Weights of a small image deblurring model.
Model: 48-pixel images, norm batchnorm, depths [18].
Training: normuon at rate 0.034, batches of 32.
Data: trained on telescope images of galaxies (Galaxy Zoo DECaLS), 88335 training examples, 6.3 epochs.
Rows from block 3, named by matrix and row number. Rows with one number belong to one channel. Each number is 128 + 32 x the weight over the matrix's rms, rounded and kept within 0 to 255. All counts start at 0.
# convs0: first 3x3 conv (model.blocks.3.convs.0.weight, 96x96x3x3), inputs 40-47, a 3x3 kernel for each
# convs1: second 3x3 conv (model.blocks.3.convs.1.weight, 96x96x3x3, transposed), outputs 40-47, a 3x3 kernel for each
convs0.41 [130 121 124 109 107 136 101 103 162 124 151 160 142 144 126 123 135 119 125  78 129 131  87 128 115 112 165  95 149 106 118 149 124  95 138 129 155 100 143 117 122 165 118 107 173  75 102 114  49  58  81  90  85 117 134 137 154 160 132 167 120  82 124  62  88 130 185 175 231 171 117 135]
convs0.42 [109 107 103 162 128 133 161 150 168 101  91 133 127 129 148 147 139 119 131  92 148 117  89 112 124 150 124 128 133 130 137 130 120 161 132 142 205 144 131 157 110  91  93 115  65 186  86 122 164 140 187 168 116 136 138 186 184 153 144 114 142 121  78 125 162 171  87  66 136 139 122 149]
convs0.43 [ 98 127 126 125 127 129 149 154 144 134 132 113 113 122 113 123 110 104 139 134 126 188 154 171 198 155 151 169 113 131 120  58  80 165 132 114  94 128 130 109 131 125 100 111 110 109 135 156 135 141 117 109 173 134 141  94 106  90 100 136 128  93  97  87  44  90 139 182 200 144 147 118]
convs0.44 [124 120 122 118 114  95  90 118 139 131 104 100 139 111 113 134 115  96 169 173 161 154 187 184 164 173 203 127 142 172  98 129 106  99 155 130 106 119  59 133 134 108 123 135  65 180 130  91 129 107 124 144 127  80 154 171 111 127 119  89 144 122 109 142  83  79 137 131  82 198 152 119]
convs0.45 [ 90 119 145 112 102 107 132 127 127 116 146 140 126 150 147 134 135 127 131  94 126 161 111 145 138 117 151 123 136 155 127 145 132 131 126 108 111 113 123 124 114 147 126 149 186 137 101 139 110  97 122 117 139 161 159 103 102 120  93 109 157 114 131 119 191 140  97 127 111 148 243 205]
convs0.46 [134 114 123 149 140 144 146 156 138 112 132 127  93 115 122 133 141 147 109 197 124 106 164  77  78 133 103 130 102  88 145  86 103 102  79  76 130 104 122 111 137 161  97 116 141  97 125 136 110 138  73 117 116 115 142 136 124 136 142 120 115 105 135 146 103  62 124 120  65 132 116  83]
convs0.47 [108 130 109 123  86 109 111 121 164  64 131 136  92 124 146 210 120  99 181 105 112  89  50  85 131 110 132  95  98 142  97 183 198 174 193 144 202 181 136 163 138 130 159 122 140  20 119 141 138 123 101 141 146 152 106  93 111  71  74 126 171 137 170 223  59 106 143  30 113  75 112 174]
convs0.48 [112 113 123 107 116 109 102 119 125 152 153 139 167 129 135 137 125 135 124 182 146 120 134 104 123 111  90 155 157 144 149 114 131 169 147 151 105 163  93  95 146 111  87 148 107 128 127 109 130 138 144 130 100 136  73 108  79  98  87  84  97  74  71 108 115  67 122 122  40  81 109  42]
convs0.49 [145 146 138 109 149 140  97 142 146 118 138 105 127 112 104 133 105 101 165 151 149 206 148 124 209 169 152 111  91 145 143 102 164 160 126 169  96  92 130  94 143 156  75 115 149 132  96 122  85 152 115 131  88  93 133 113  94 133 131 110 133 124 145 111  95  53 152 108  50 120  90  72]
convs0.50 [136 123 162 130 110 105 134 108 122 142 138 111 124 125 116 118 121 127 118 117 147 135 133 198 115 108 137 127 130 164 105 117 105 115 123 120 138 103 128 139  97 142 182  90 163 125 115 139 120  80 131 175 158 144 145 134 105 179 134 105 166 135 121 133 110 162 134 112 239 155 122 198]
convs0.51 [121 125 135 127 115 126 130 107  99  86 136 139 118 151 140 106 125 122 166 116 122 203 155 158 181 155 172 168 151 117 140 140  59 123  94  72 158  97 127 174  94 180 177 105 166 149 102 116 146 129 167 107 115 115  88 139 134  92 110 118 122  83 111 116 142 103 138  81  86  95  91  80]
convs0.52 [107 134 120 146 138 127 132 140 153 129 141 136 134 156 137 137 158 162  73 126  73  73 138 104 106 140  80 134  95  78 123 138 110 133 138 107 121 111 166 131 133 151 102 178 143 189 139 130 122 136 168 187 159 161 166 140 105 141 129 135 136 137 161 100 130 123  95 157 115 115 168  92]
convs0.53 [151 145 152 109 125 151  96 101 118  97  77 127  70  57 124  34  49 135 135 125 103 202 132  99 129 135 140  93  81  90  92 133 104 116  89  63  84  81 205 109  89 178 147 116 146  48 153  78  88 184 100  32 133  77  65  87 107  58  70 109  25  80  96 212 113  84 184  76  48 157  95  73]
convs0.54 [119 131 131 109 127 142 116 108 102 142 166 115 105 154 115  84 126 115 116  91 138  94  88 156  78  89  83 126  82 127 193 158 215 186 163 206 140 120  97 105  91  98 100  68  81 112  54 118 160 190 141  89 127  98  73  70 119  95  87 107 116 129 120 125  96 121 157  82 108 154 132  67]
convs0.55 [ 99 145 152  72 110 110  77  95  96 129 122 154 126 134 148 108 141 146 123 141  89 102  92  75 112 109  80 151 167 103 137 151  85 128 154  96 143 134 129 145 143 123 132 120 133 196 172  91 159 177 152 108 153 148   0   0 216   0  16 196 104  68 234 136  57  71 136  56 104 174  89 107]
convs0.56 [104 136 106 134 150 100 126 157 133 144 107 129 130 120 147 135 139 154 118  89 115 100 114 137 112  50 101 127 105  90  80  79  83 101 108  66  92 156 122 129 134 121  74 181  93 104 169  98 108 159 143 136 118 127 131 146 155 129  84 140 140  88 168 179 166 153 121 183 166 169 167 159]
convs0.57 [151 147 135 164 138 138 160 125 125 146 131 113 164 143 112 143 109 110 135 166 228  65 158 181 132 160 209  86 123  95 132 144 147 101  86 119 112  73  64 137 149  91 170 117  98 152 127  79 167 126  92 174 147 130 114 162 153 135 131 132 128 128 182  69 138 171  90 188 182  45 126 130]
convs0.58 [127 117 114  97  98 109 102  86 103 120 101  69 127 124 107 141 124 119 101 101  85  84 103  74 101 110  86 140 122 130 114 115 123 128 130 132 133 124 124 121 145 121 106 153 122 109 126 132 105 124 133 137 110 128 154 140 115 138 128 120 137 103 107 116 108 113 116 123  79 133 143 118]
convs0.59 [114  96 102 149 131 116  99 113  99 144 140 153 156 158 162 155 141 129  52 159 142  93 213 138  65 163 127 113 117 149 120 114 130 107 122 108 147 130 149 164 157 131 126 163 146 112 109  97  80 129 122  81  94  74 148 110  87  74 123 104 109 124 127  51 163  92  80 217 149  50 133  92]
convs0.60 [163 131 136 159 124 127 173 130 135 133 132 151 114 100 133 140 136 158 140 107 101 224 207 218 146 161 146 101  82 139 133 133 162 139 127  99 102 146 124 101 161 144 122 141 120  89 114 145 123 112 148  71 170 164  44  77 126  95 106 150 101 101 142 124 218 197  81 195 156  80 121  86]
convs0.61 [127 123 137 125 134 153 141 144 148 107 136 123 130 140 149 170 148 163 165 115 150 225  98 159 144 130 139 135 112 118 119 118 150 101 110 122 151 110 108 121 128 126 146 113  99 127 110 112 110 128 100 155 153 130 130 121 129 119 126 127 120 132 118 208 120 171 182 142 144 160 130 144]
convs0.62 [125 151 116 126 134  74 126 179 150 187 142 122 152 105  83 108 103  74 128 173  86 126 157  91  98 134 140 121 144 120 173 160 153 178 182 212 165 123  76 158  74  75 151 125  80 164 182 149 141 124 104 129 176  75 175 168 144 116 169 109  70  82 124 132 164  53 149 202  83 155 170 161]
convs1.41 [118 123 132 130 140 144 134 111 123 144 121 147 146 125 146 129 115 135 123 153 143 122 142 145 116 131 132 134 122 119 121 122 114 145 143 125 107 145 127  75 151  99  85 160 102 147 142 116 166 144 130 146 155 142 121 138 126 113 138 119 121 131 121 122 126 141 103 115 126 103 135 144]
convs1.42 [126 100  75 160 208 150 134 141 126 106  95  79 149 138 139 108 105 125 119 125 128 140 136 124 102 119  93 138 151 132 114 113 148 124 124 161 160 160 142 122 134 100 104 134 122 103 114 105 120 127 128 129 148 122 125 131 134 122 113 120 122 136 133 114 128 114 129 122 121 140 169 138]
convs1.43 [120 139 142 145 163 154 127 158 157  95  93  94  86 133  96  98 115 119 101 101  67  64 100  61 112 100 104 137 104  85 140 121 124 117  89 108 143 116 124  74 131 111 137 128 163 119 122 157  92 106 105  90 151 134 113 110  99 123 137 125 115 126 115 134 116 126 107 104 100 140 159 107]
convs1.44 [156 141 120 129  96 106 147  95 107 126 118  95 132 111 112 146 118 112 100 122 134  75 121 128  77 112 102 102  85 146 119  90 142 113  98 152 161 100 131 163  86 104 176  93 134 155 179 176 135 148 148 126 162 125 157 150 128 155 120 130 116  94  88 126 141 134 133 153 160 127 149 150]
convs1.45 [ 78  89 100 108 137 140 122 129 139  99 120 111 129 141 126 106 103  99 110 134 107  97 110  96 119 138 123 146 162 129 127 129 118 129 142 118 113 112 107 116 129 116 114  85 109 145 150 125 152 124 128 134 151 150 132 133 122 137 146 128 141 138 142 108  91 114 128 133 141 113 106 127]
convs1.46 [165 129 133 153 128 130 109  98 129 101 149 150 134 165 164  95 104  92 169 125 180 184 138 210 128 125 183 141  82 151 158 134 128 142 102 103 132 123 142 162  73 162 117 140 117 157 147 145 144 185 151 157 142 113 105 129  97 128  94 109 112 119 115 186 161 147 205 149 183 202 182 175]
convs1.47 [157 139 157 120   0 161 234 136 139  61 102 141 113 141  91 187 159  14 186 130 151 203 180 189 144 133 149  43   0   0  40   0   0  66   0   0  99 113 103 118 166 104 100 112 113  22  92 125 210 152 135 115 103 222 158  83 122 182 137 147 198 149 204 140 168 107 144 212 106 119 152 139]
convs1.48 [125 110 166 112 131 162 122 103 102 113 140 142 159 178 166  86 117 143 124 116 126 126 132 145 111 130 123 150 142 152 153 130 139 180 141 157 138  92 178 139  92 153 161  86 160 138 121 115 157 164 143 124 128 119 182 160 158 122 139 135 141 124 125 144 142 161 160 126 137 160 131 140]
convs1.49 [158 170 174  87  77  98 112  99  84 121 122 110 137 127 102 166  99  90  81 112 106 127 129 132  98 129 103 136 104  85 176 149 104 165 145 136 115 103 165 134 127 150 144  95 152 131 138 186 128 145 191 143 184 188 132 143 111 133 116 122 181 143 144 151 148 151 161 146 155 142 142 165]
convs1.50 [120  93  98 121 126 111 133 151 111 112 136 123 120 151 138 109 134 128 130 108 112 131 125 124 106 120 141 146 149 166 123 117 125 113 104 119  85 162  41  44 199  57  87 115  92 141 139 116 139 119 139 164 140 108 175 143 100 141 144  93 144 127 111  65 119 119  85 116 107 105 128 118]
convs1.51 [122 141 150 119 143 152  86 129 136 188 169 139 112 118 114 118 136 152 128 101  92 107 121  92 132 134  90 133 128 150 128 116 110  99 116 109  21 195  63  43 155  37  95 185  87 150 144 122  85 157  36 124 166 106  85 128 121 122 160 131 119 126 113 192 133 149 190 120 133 172 103 115]
convs1.52 [124 134 163 157  72 110 109 136 112 177 155 153 104  85 118 148 118 108 118 108 184 135 137 179 163 146 192 147 160 157 159 144 110 130 170 110 122  76 165 164  87 180 131 157 111 170 111  89 164 145 105 103  82  75  61  82 110 136  97 100 139 119 138 123 103 159 107 103 140  97  89 136]
convs1.53 [ 95  54 142 100  91 150 114  87 119 125 132 146 147 130 162 124  87 132 105 102 133 149  89 138 129  94 118 175 120 121 162 147 122 162 144 115 107 147 103 130 175 135 121 193 149 126 130 104 173 163  88 141 145 126 150 181 161 154 198 154 166 208 176 164 145 157 165 133 177 149 132 165]
convs1.54 [127 173 153 124 126 113 124 109  70 136 136 130 156 167 136 148 152  93 136 125 155 129 150 127 130 143 166  64 158 131  70 122 114  79 171 126 141 130 142 119 175 141 115 146  86 139 126 129  99 118 145  85 121 120 122 129 117 128 155 134 124 118 122 130 130 142 132 130 139 132 119  95]
convs1.55 [170 126 145 145 115 140 145 130 165 125 154 154 141 140 118 187 107 123 141 115 148 170 125 148 145 102 139 192   0 161 166   0 169 204   0 172 114 159 151 117 161 154 128 112 140 132 179 166  81 133  85  67  80  47 111  96  55 144 133 143  86 123  73 138 171 128 150 150 142 142 170 112]
convs1.56 [176  99 115 130 130 147 136 126 155 100 149 132 140 134 133 145 135 148 158 179 131 168 135 110 153 159 129 149 146 164 147 142 150 147 123 147 139 123 145 138  77 122 110  73 150 127 155 134  85 124 141 146 130 155  97 136 111 105 126 103  98 117 105 107 109 106 104  95 108  97  65  87]
convs1.57 [168 150 147 183 155 130 133 117 124 133 135 135 119 134 137 111  87 104  27  96 130  68  98 137  67  80 130 122 135 138 141 172 129 134 161 143 161 139 133 162  99 128 158 177 149 184 127  92 166 158 131 176 150 117  94  86  93 152 102 111 147 113 112 146 119 153 116 108 131 136 140 173]
convs1.58 [101  74 118 100  64  93 155 116 144 156 110 136 148 150 158 145 146 140 128 128 116 145 118 110 103 119 100 162 131 107 119 132 124  93 127 134 173 108 131 165 145 155 122 157 131  96 123  70 153 146 131 104 116 124 134 111 103 106 118  96 164 140 115 133 132 100 168 143 110 124 142 112]
convs1.59 [109  82  66 143 131  83  84 106 109 110 117 157 122 112 145 103 127 120 133 104 185 125  72 163 143  91 213 123  35 211 129 108 172 114  99 141 140 129 110 223  20 179 128 149 149 181 169 145 158 128 102 154 139 133 198 182 168 241 135 146 198 171 153 159  96 150 154 108 115 195 138 153]
convs1.60 [158 134 115  96 163 119 107 132 145 156 173 134 123 139 143  99 117 122  80  71  93   0  53  33  96  96  66 147 115 118 132 122 122 116 128 109 151  92 150 168  54 146 181  70 175 123 157 153  98 125 150 120 166 130 107 101 128 139 165 194 156 195 191 144 133 156 146  96 146 101  80 141]
convs1.61 [ 88 147  94  64 105 107 153 128 106 125 137 106  96 136 159  98 106 132  79 136 106 110 137 125  77 134 111 129 128  95 106 108 117 122 102 142 116 133  94  80 233  11 115 114  96 107 135 167 174 135 189 122 109 105 123 130 127  97 144 160 126 126 126  45 123  91  88 107 106  62 146  98]
convs1.62 [172 144 116 119 102 105 151 144 104  95 102  90 123 108 132 174 108 158 112 118 121 111 129 133 129 127 120  63 248  75  43 192  93  24 214  99 212 136 158 184 133 141 120 122  77 120  85 144 129 120 148 120 112 121 194 132 151 177 102 137 172 128 153 121  99 117 136 101 126 108 121 118]