A small image deblurring model, trained from scratch: 6.3 epochs.
Rows from block 14 of a small image deblurring model, named by matrix and row number. Rows with one number belong to one channel. Each number is 128 + 32 x the weight over its row's rms, rounded and kept within 0 to 255. All counts start at 0. Numbers have three digits each.
After each channel's rows are labels from the 100 images, of 14976, where the channel reaches its highest value: "colour at peak" is the nearest of a few named colours to the mean colour under the peak; "top examples" is what is common among them. Only what is clearly more common there than usual is listed. The data: telescope images of galaxies (Galaxy Zoo DECaLS). In brackets: how many of the 100.
# convs0: first 3x3 conv (model.blocks.14.convs.0.weight, 96x96x3x3, each kernel summed), inputs 0-95
# convs1: second 3x3 conv (model.blocks.14.convs.1.weight, 96x96x3x3, transposed, each kernel summed), outputs 0-95

convs0.12:149122131119089105102147109149127074075092111144081113154122116149112104135167112136123120112130205135147111113135129141147128162118133127099143187042139101127164239101120116101124080099104095136100111104170157161161123162108118183110118106089086117129106118086130151114048195181141077076
convs1.12:106124115128097159072112142113116145121080168121098205153052120169121160129143139148141123127104064150094134152116141126114148091130133083147143142168101235152118026114131117119129141130126171125149128129091208138141100138154168119114128144075106134131102147169143143217139172121082142119
colour at peak: grey (80)
top examples: roundness: round (48)

convs0.21:142123119122085075118134127150135166086153054105153114113108097135157146073121165084136084176140122107096095162125129135165158095066074147092177126160172131104066065145144106163117094120167065159128148111088148187098055141157135086160092135128114109144168135159130106136105140065124080104
convs1.21:100127115138145133159115138074129097147124036166116107115137128148103152142089112142134159105131075112227135135142186126094128187118159123153108118101067061112146178167141117113162153170129200109102135069106150157148154113158114138040179086125142123119135166101135123163138148152177147156
colour at peak: grey (53); brown (46)
top examples: roundness: round (52)

convs0.71:159112139123129101118139106121123120133132245114119158104141126078114158129141109129056102116084133142088110102131072064142127125152157086129085083167124128156114136087112148193091149117136133136139172187165087049163148125091120114146102087121077091128074116123187118156153174100140082091
convs1.71:149126095132121187173095133117150108097168102138122076173100050136138187127085128122142124150159145098159116210129114166131091116121090148149138195056095117119119119163099131066115104153154121146072094078070166141127084116133119144166122129133158159123220160103079132160102102111130129126
colour at peak: grey (60); brown (40)
top examples: roundness: round (49)

convs0.75:094137119163117152082097106092153111135104139128171128157124121121155095106126093114138152118115187150132135085191132117104081132097156123124125136158101132108143111220107130133116085110108171127118095093126082083095120210159116097119000108085131096118168141118155122107132106141062139104
convs1.75:159102099102143085119182123115050140105155138135185145105165125130110121144124152111135109120195069103123151162084155130154138122127122102059121102056140149120178132052169132113139174126113088138119162120109145173174096050118130170124209147153142201131099122128110149106111102125158079134
colour at peak: grey (74)
top examples: roundness: round (49)

convs0.3:144132103089138096142117155173109153125117122147102110174085103119111066077056124167093086130104186144171065144122103160122102177160119113137092095128142102113139069198110093119075131112070117046098136122143099181147126144152096106142088149121095115102106063166143136055108111146129119112
convs1.3:143149145141085129093137127097144125128144121113172210101174158183149153113167145125091154115137099106107205098142173105136152108084157095050121156102115116096146158067094161121165082131127141201196151105118139080072154119108133124113175110096148120188136213123137133159129139118102138147
colour at peak: brown (97)
top examples: roundness: round (54)

convs0.66:138146156137122143102096118161110159111112101072099122127139133157148163123091080117074032177130124105175116113139076054104123127107139125205128133181123154145248109094143161098146135071109141091121118098136099101143124100082134096149124123173151177130098116111131121170084104089108143146
convs1.66:098123090142137148131136110117114108144097150135192167137076117108067110139171177128136221140097081178092089155126148155176122123184144103102134040121120160104074142162104122162117108155154084143153108141087150169144094136174104117169157103073081136115172113172099164104146147175123121092
colour at peak: brown (87)
top examples: roundness: round (50)

convs0.11:092088093083146174134118173142102141110094118117102161171109115132080140120159128093102131152060192145154128111117116100109111073156082164154143141125092109084149133121055131076158106115166168072150098164184113132194166131151156184150103104083142115151126166151133177201116108169103131164
convs1.11:118138144138118048108136099150098074131128159148081141112124113081181145154128118122134154111122082099128153128117225188137116181124170095119122105173177093146151070116189096185120134164119135092095161101116092064088114149104133175084131148125156159117146084084079102126098090113177117138
colour at peak: brown (62); grey (38)
top examples: roundness: round (44)

convs0.32:153139164140110140084165091169171096123101180108138097080115066151139161124086130195111117085153160121096092133070136110154104059108132095111126090159154165098129090087121143082153151168070095152125112148062174147119086089151114130055148095142120178089134141095159120116142109145170164167
convs1.32:104126079113139098152147117080121138110160093152144173180138137103126141136159122051138158152069120087181185114141168144136149154134072164169150125137061101133099181184110141091077085106162145109207119102191110115095152153087126120162120138139140155151158086157083115071154139123095086116
colour at peak: grey (98)
top examples: roundness: round (49)

convs0.39:149062100063143102128119130145133112100073144131134125093143077161134120095125102132102157092125131082135126100138169109139089069083123111122128141144120140105179127104154147108155077133102060083141117095143161137051154125129129082084094114105101220148124066162107097063150105208125116153
convs1.39:112194196183129143159123127119145151152142146090135079152112141113143123135133132135134178134143118170145067146101104125101155193196120055141116132167157143162084159184127151100133142117146163145160121161119118128234148093108102154159143167148113117113152183085104167129126175116178195149
colour at peak: grey (70)
top examples: roundness: round (43)

convs0.94:091090141157098123132153135114133125182125177112137131126134139127111022052108128113123151121106156132115088099169123130103106152071139142141020112122141129109137129066171097147082123072131066106146102142150110155121136132116142133048089101142108110133169204149138118114120060156133088132
convs1.94:181137123109102121112143121095135109082129136170162153121140142099161192120119152143137095107155074128155185116139120150147116090127130102119188120140114121138141101159105154118108119133132172155123168059125123053131124068105146116228155155155101158136033062131114149109155213100113175136
colour at peak: grey (89)
top examples: roundness: round (51)

convs0.7:117118098131136113173162131152134123120105110060130141091153112073103129083119077081136133148093124125102103181098114145117172163157157094110163140148203175121119241152160112124097081131099162077161082082101152108123123116105133163140137129124124105191134055060142117093090114152149103142
convs1.7:158100089124126133099101144101057126162145112185157120170088122161205169119137136152128156135115119146156179120125129132166107059092150140119070163143050141133149024080082117159156111131153136102119141148128092123080117120108145115143136150106115043103149153166078112130158099141086135092
colour at peak: grey (79)
top examples: roundness: round (51)

convs0.56:153063096139184096103159127105144126104137123138079140171121228181088147195134136118104169099143137174132158150179140142149166191116178156143110143137110118139113117146101079153102144122117134142146163122126085179178068142134140159196134124121145104181146150129137119091197130078102079125
convs1.56:100163152111066150130086122123074098124103107107104087079114100065127093137110082123108090134108103061100103098086099101083079095130070097108140109120122130112108144088118149108144097105072122090115106127133130084047158102103088068061127083083098125084094087109103133108084146128111150086
colour at peak: brown (75); grey (25)
top examples: roundness: round (53)

convs0.16:147151133132187112115142139157113168117094131101112078251122096105166164132149131131084156114099093091101054148118129102104115138095160200086094158123158055142117119120091076083140150126100130124109130126115142121130147127122132170125114191139137223166136158094123088123090174126119144149
convs1.16:105098114124168120107099157125140131114118121154153206107147103066152124140128134114144102113068150158112177146059097157139118113122102142166162190133120143109100099101155095173016140121154145195107104176087113137112075143145130107103161122151057206093105140117108148107156177117137148107
colour at peak: brown (97)
top examples: roundness: round (54)

convs0.48:120076181106104165164108075139197121133118149068152110130160104171131153146098102155117097110148142099105096126152175094092129097125106143124102131148151174073106113126121128073156141157071103128121165159135234145124115137140168143110110153144114109125172089087175141163037114107120203131
convs1.48:122169110140101084089122166123154111110158123160116136196131140124109129119133149105143124116083129120139222107118069156163107194144112129140146141114076085124147146105116128160090086107155129107121095180126098083141123125078146137099157020082202118152083139105098130146179074126112067122
colour at peak: grey (65)
top examples: roundness: round (51)

convs0.55:189138081102150133082133104143092127160090194122084140160129109118118101122132168126130140140111113142184145147131094144114158132114114141066144123114160071099173104130121144112104101119161147120126111113118073138092169106158056129169128125096140097115124109154155115000104126128145129078
convs1.55:036111168137139118152120162092155147124126103128135123104068131154128127127154085115152118115166111122100085106125153143087151119140164110190091126106103143160114090117136101160146176130141096118174110101122189097169095129120182116115125123120099154132130159124124154255103120121116114135
colour at peak: grey (79)
top examples: roundness: round (54)

convs0.38:133164072148119172102084099157122174115118131157131133169166199110149168181073090127134172140141148075109167123143121069131110164171130123168133163142086209061142123105141134096154114095094079133160099126169132156067172060174112138095124124127133131121128128160114180121153150168156104171
convs1.38:108122156121133083128169125111103092139101152113115091071087111123049066145116136115100061096123116134140091110126077119120093088065105080101108107093117030186135148163131113163059110106110147115084142078096130085153080130119114087133144102111104112138113136109113097111091081089091174109
colour at peak: brown (74); grey (26)
top examples: roundness: round (52)

convs0.90:059127130128153137088099141161112126134065114125129131129145120146115150115168097101128201122076070163124129128118139150077131098155144116119058143118150080187227127135161166157100130120096087134132128154099136148123114176147021152104116074084093122123171150118109173134142124162098088163
convs1.90:183140141099165148100139115091145115105151179117149105135110116126108142144054145144133119115151201116138148110158172100130140169188110123111164111147117188066080128169047134091124132175116181095090142129130114103125145071161204122152111184140136158137118080168194137072105123150125168150
colour at peak: grey (89)
top examples: roundness: round (44)

convs0.65:160152126075104161161147134147123129152153071105125156101089171171149146050180145099107110139147105164102122143140190095134140060111134125050121082053122137090147108120149089133153150103083139089127127163142098110064133182108079119134057134151090073107153097122092092097110160150120122117
convs1.65:117109139118135101103123109096143144059106159144132093165171066094102090169108148125117179141128165105163114171137098146162091162147117126192140107184141115157127204153126111114053105147158099178130105110095107155208122111139144169160168079124194096143132119101182160093188113135140131164
colour at peak: brown (87)
top examples: roundness: round (52)

convs0.67:117033152088103138154128112086138168089142096140142144072114149165166125108111131089121129128172142157174131104186117110135109116133080083179137108153084145093112202120187127125190145132121055146124179108193129131123130130148129099171089091185134080059142144136176123150145093120125132110
convs1.67:164142130149110132111175136167141110152091135145114149138167119103127142163140157119175098108150130141126226184102134123130091118136166250131097116079167171160176093149129147158103095141116167145150097105133161140181099118171154146102157120101163061154131126143105206177095126109109099156
colour at peak: grey (68)
top examples: roundness: round (50)

convs0.51:098143103112085120084130113160119137091099110129164131145152110150075112109121117153119150176036111124114194099116115122067140123148120157122122138116036110120140179132123162133066153136073056152167149136106193160176128132127172135106146059109143119190129119122131131142075108059103158142
convs1.51:155098105140118112149121136096166152135121097117134155146133057178140114134163137103131099185169153127156170176115080095163150067134102199104109156130183131120157048083164144089156175168132182115077116122141168057168118143126107155121125158079099123099157103159086150081110150167133096098
colour at peak: grey (84)
top examples: roundness: round (59)

convs0.8:080137136150113157159123116080153090182131169194174116151109047140146084120086167098138122105154116137125159145142123133153145127108068159131103116169125145109127155108156176157137107186128108106153141095068056097084171068157106112175147108119166131146143086117079123044146114077128163146
convs1.8:132097093110134108030134141157075150090101149080066164121118166139107131111149142160149145125137135133138101124141181127096115104160175111143146227071136153132117101134154095129092139089129159098110122141144197180196069162112169174082126137107068131111136159134158129175119139165158131109
colour at peak: grey (91)
top examples: roundness: round (53)

convs0.86:099121131073149165137121086111095114134139148075130141138111127114150034122142117074094125119162175109113168099085142173129129224115167147145189145131084110086129086138161131179133146129116079081163156075145150135125096138154107116163114183103125160085170100150157144163066130087089137172
convs1.86:140117138116150070150128167138169113156112123141068126054128112134107175119148175201125134133119103145159108192162132166120108075108100093097116179098148159157125176100122087063150129135123151185117146167082112124098107158089169085106190058144180121156102143085105137090171097105137145146
colour at peak: grey (71)
top examples: roundness: round (49)

convs0.52:158094122073101160199133134162100076100138126123118104188110134127161171114106078146113105116160123139144158108166149121050144132169125072128096116136105140140099143161098200146108143170130093169118115083121114090127147101122098087094089107119046110097185058161134075151093138105167140083
convs1.52:079127191183125102084145095155137154150134164139141155081173103227150127123137146137158118129174152144108161181130107098148113129107082172092158118156177128125163106108168116118058128107108165169137141172171132138171096135135154124151162114115197051137054148130159154102103133155137162115
colour at peak: grey (89)
top examples: roundness: round (57)

convs0.72:114085178128140130141105168143097099065149105052116143132129125136141081112211141139137121097158123067135137094089154145083133092112153086107169115105120082163130117063088104152143153106131147158100191073141123165139123172176118081174197180096140133146126118095154184109094109111101091150
convs1.72:060155120125128134100115134157193137165127163129100126138067114122141102135077111133118113172057139207126147154160103109151126187142121186173120143166133139102089112168152128144162104149130087127137038185072099157125150088114140116056049095103130123107135130159124092128142110143117181140
colour at peak: grey (84)
top examples: roundness: round (50)

convs0.17:103139151104111140084112132134147145111189157152098170188141228152126071185168130137107089139166102121142153142139166086159130095181158167168143170155137145112125140141138101116133102117130172158119178071171108185093103105158124139157111144143108115141124099118099097146161108087176231115
convs1.17:140106104141135107134081115135115091097073076090126091081098116170117130139077087126096126089087129110118085103108090115068096146065088092096109097081106115128118110096092104112106144106086087072101072164079133067142072137104131104086129129072135074113082129111140119130102112111063072099
colour at peak: brown (75); grey (25)
top examples: roundness: round (50)

convs0.61:155173085130136179088103096145139080118105069113141102146151110163147100062094109154111171115186089124096163120116136093160094160102176117126104125115136126099064151170156073168145096132119130089108110052094134176113122141115153154070193129092116171126145127122079117128163093128068194133
convs1.61:132084078112129127152176124133066134126123119132111136094137123093088113125127119090099055125095183088086120110119152118093102134157112131076140103142099121138158125150143169118113153134150103153134123053251083108153135086145142100191097137215113137136153108141156130117068141131175067141
colour at peak: grey (90)
top examples: roundness: round (54)

convs0.60:130167136127086084143141068108148132077105137110123131125127098151111111118148142208100143102128167133098086123149114158088111162112168061099087128123074151066130086145065120123096169128116131167145108102100049091179096166120136077087166128130123131179121167132124155133066081084107187150
convs1.60:126100117126147158102130168136134110148125076123138129179149119078161094105126128065140114144126111127133182083119139142162133095103102194211192103142133126164139148134173169120174098131070115072120117127187202166109158118131071161177110162116104170098115056145157128093143134163154073137
colour at peak: grey (78)
top examples: roundness: round (53)

convs0.80:128225068126157130145128162119147102139125122141150154130128216114071105211119169136102146120176196097163087084156129100120153109173141179088151154138095137171124158050165146162095179140118124173100122130132159127086121195151129129126109112112090120133121110104138152147135108118113166089
convs1.80:102074165124091124094090110140120088115104132090125095141155126149173097110134064119095113084082086158101151163092144124086091105094109074159110112115131121091087101165096102068134065074095110056132088107110085145147103094085055107142126134092192155129099132149119117092129109102070108099
colour at peak: brown (74); grey (26)
top examples: roundness: round (53)

convs0.22:143129121128239097129097126072104202160138110110111085154117102090112111144134129136123143074136129078065042116115143094113143115121134132113134104144152144118175133096113116169158153123162108162160118137079087140111127063089100096089124137160114192130141121111119145112096221097084132085
convs1.22:130130082127007165137137103156180110124155135159093172134074084142143144094104166136144115148133125174188148135145111163128131153073089089160091179111107095139140139147139147021124106141128142119125107088160197119129155120130137170150141064129124100165106082122145074153156117116140106116
colour at peak: grey (99)
top examples: roundness: round (46)

convs0.43:090159085152058148101143158154158123103117117166178169165141078125078115145161101077136065153060113134153160097157070190142109106119139200143100145115136091102106113144130149148149152132136133111101181128152218114088100126188179141125118129096148147094175139107067129123151135117090120106
convs1.43:130121126132155071181124090192124126149138192127137085132151133104157163139072148153117180125168160111151163135102182079157119167105156046033131160107088131134109141129098129122077138137121140107139096069119069155111153073138131123137152116138081122175103106149192127073107105159150164114
colour at peak: grey (59); brown (41)
top examples: roundness: round (50)

convs0.82:174113111140145109169121162166150122075141132134161115173145108110067099090144126124167162131069126156098128168096128098168160062125140135166110142162141125151110180118196108114104085175124136058151091108135138055118107094104126116150184162116106104114168106083050091086089071118134165112
convs1.82:094122123135082141071118098123064148146109109155094160110130130180164108134112130123097081094195125106186123137161085137085127180133120135086149084107151135104107134190075174101162169105157079153083118063121159164131153175132125148138050137164146120149151150140188178188160152116139104113
colour at peak: grey (96)
top examples: roundness: round (48)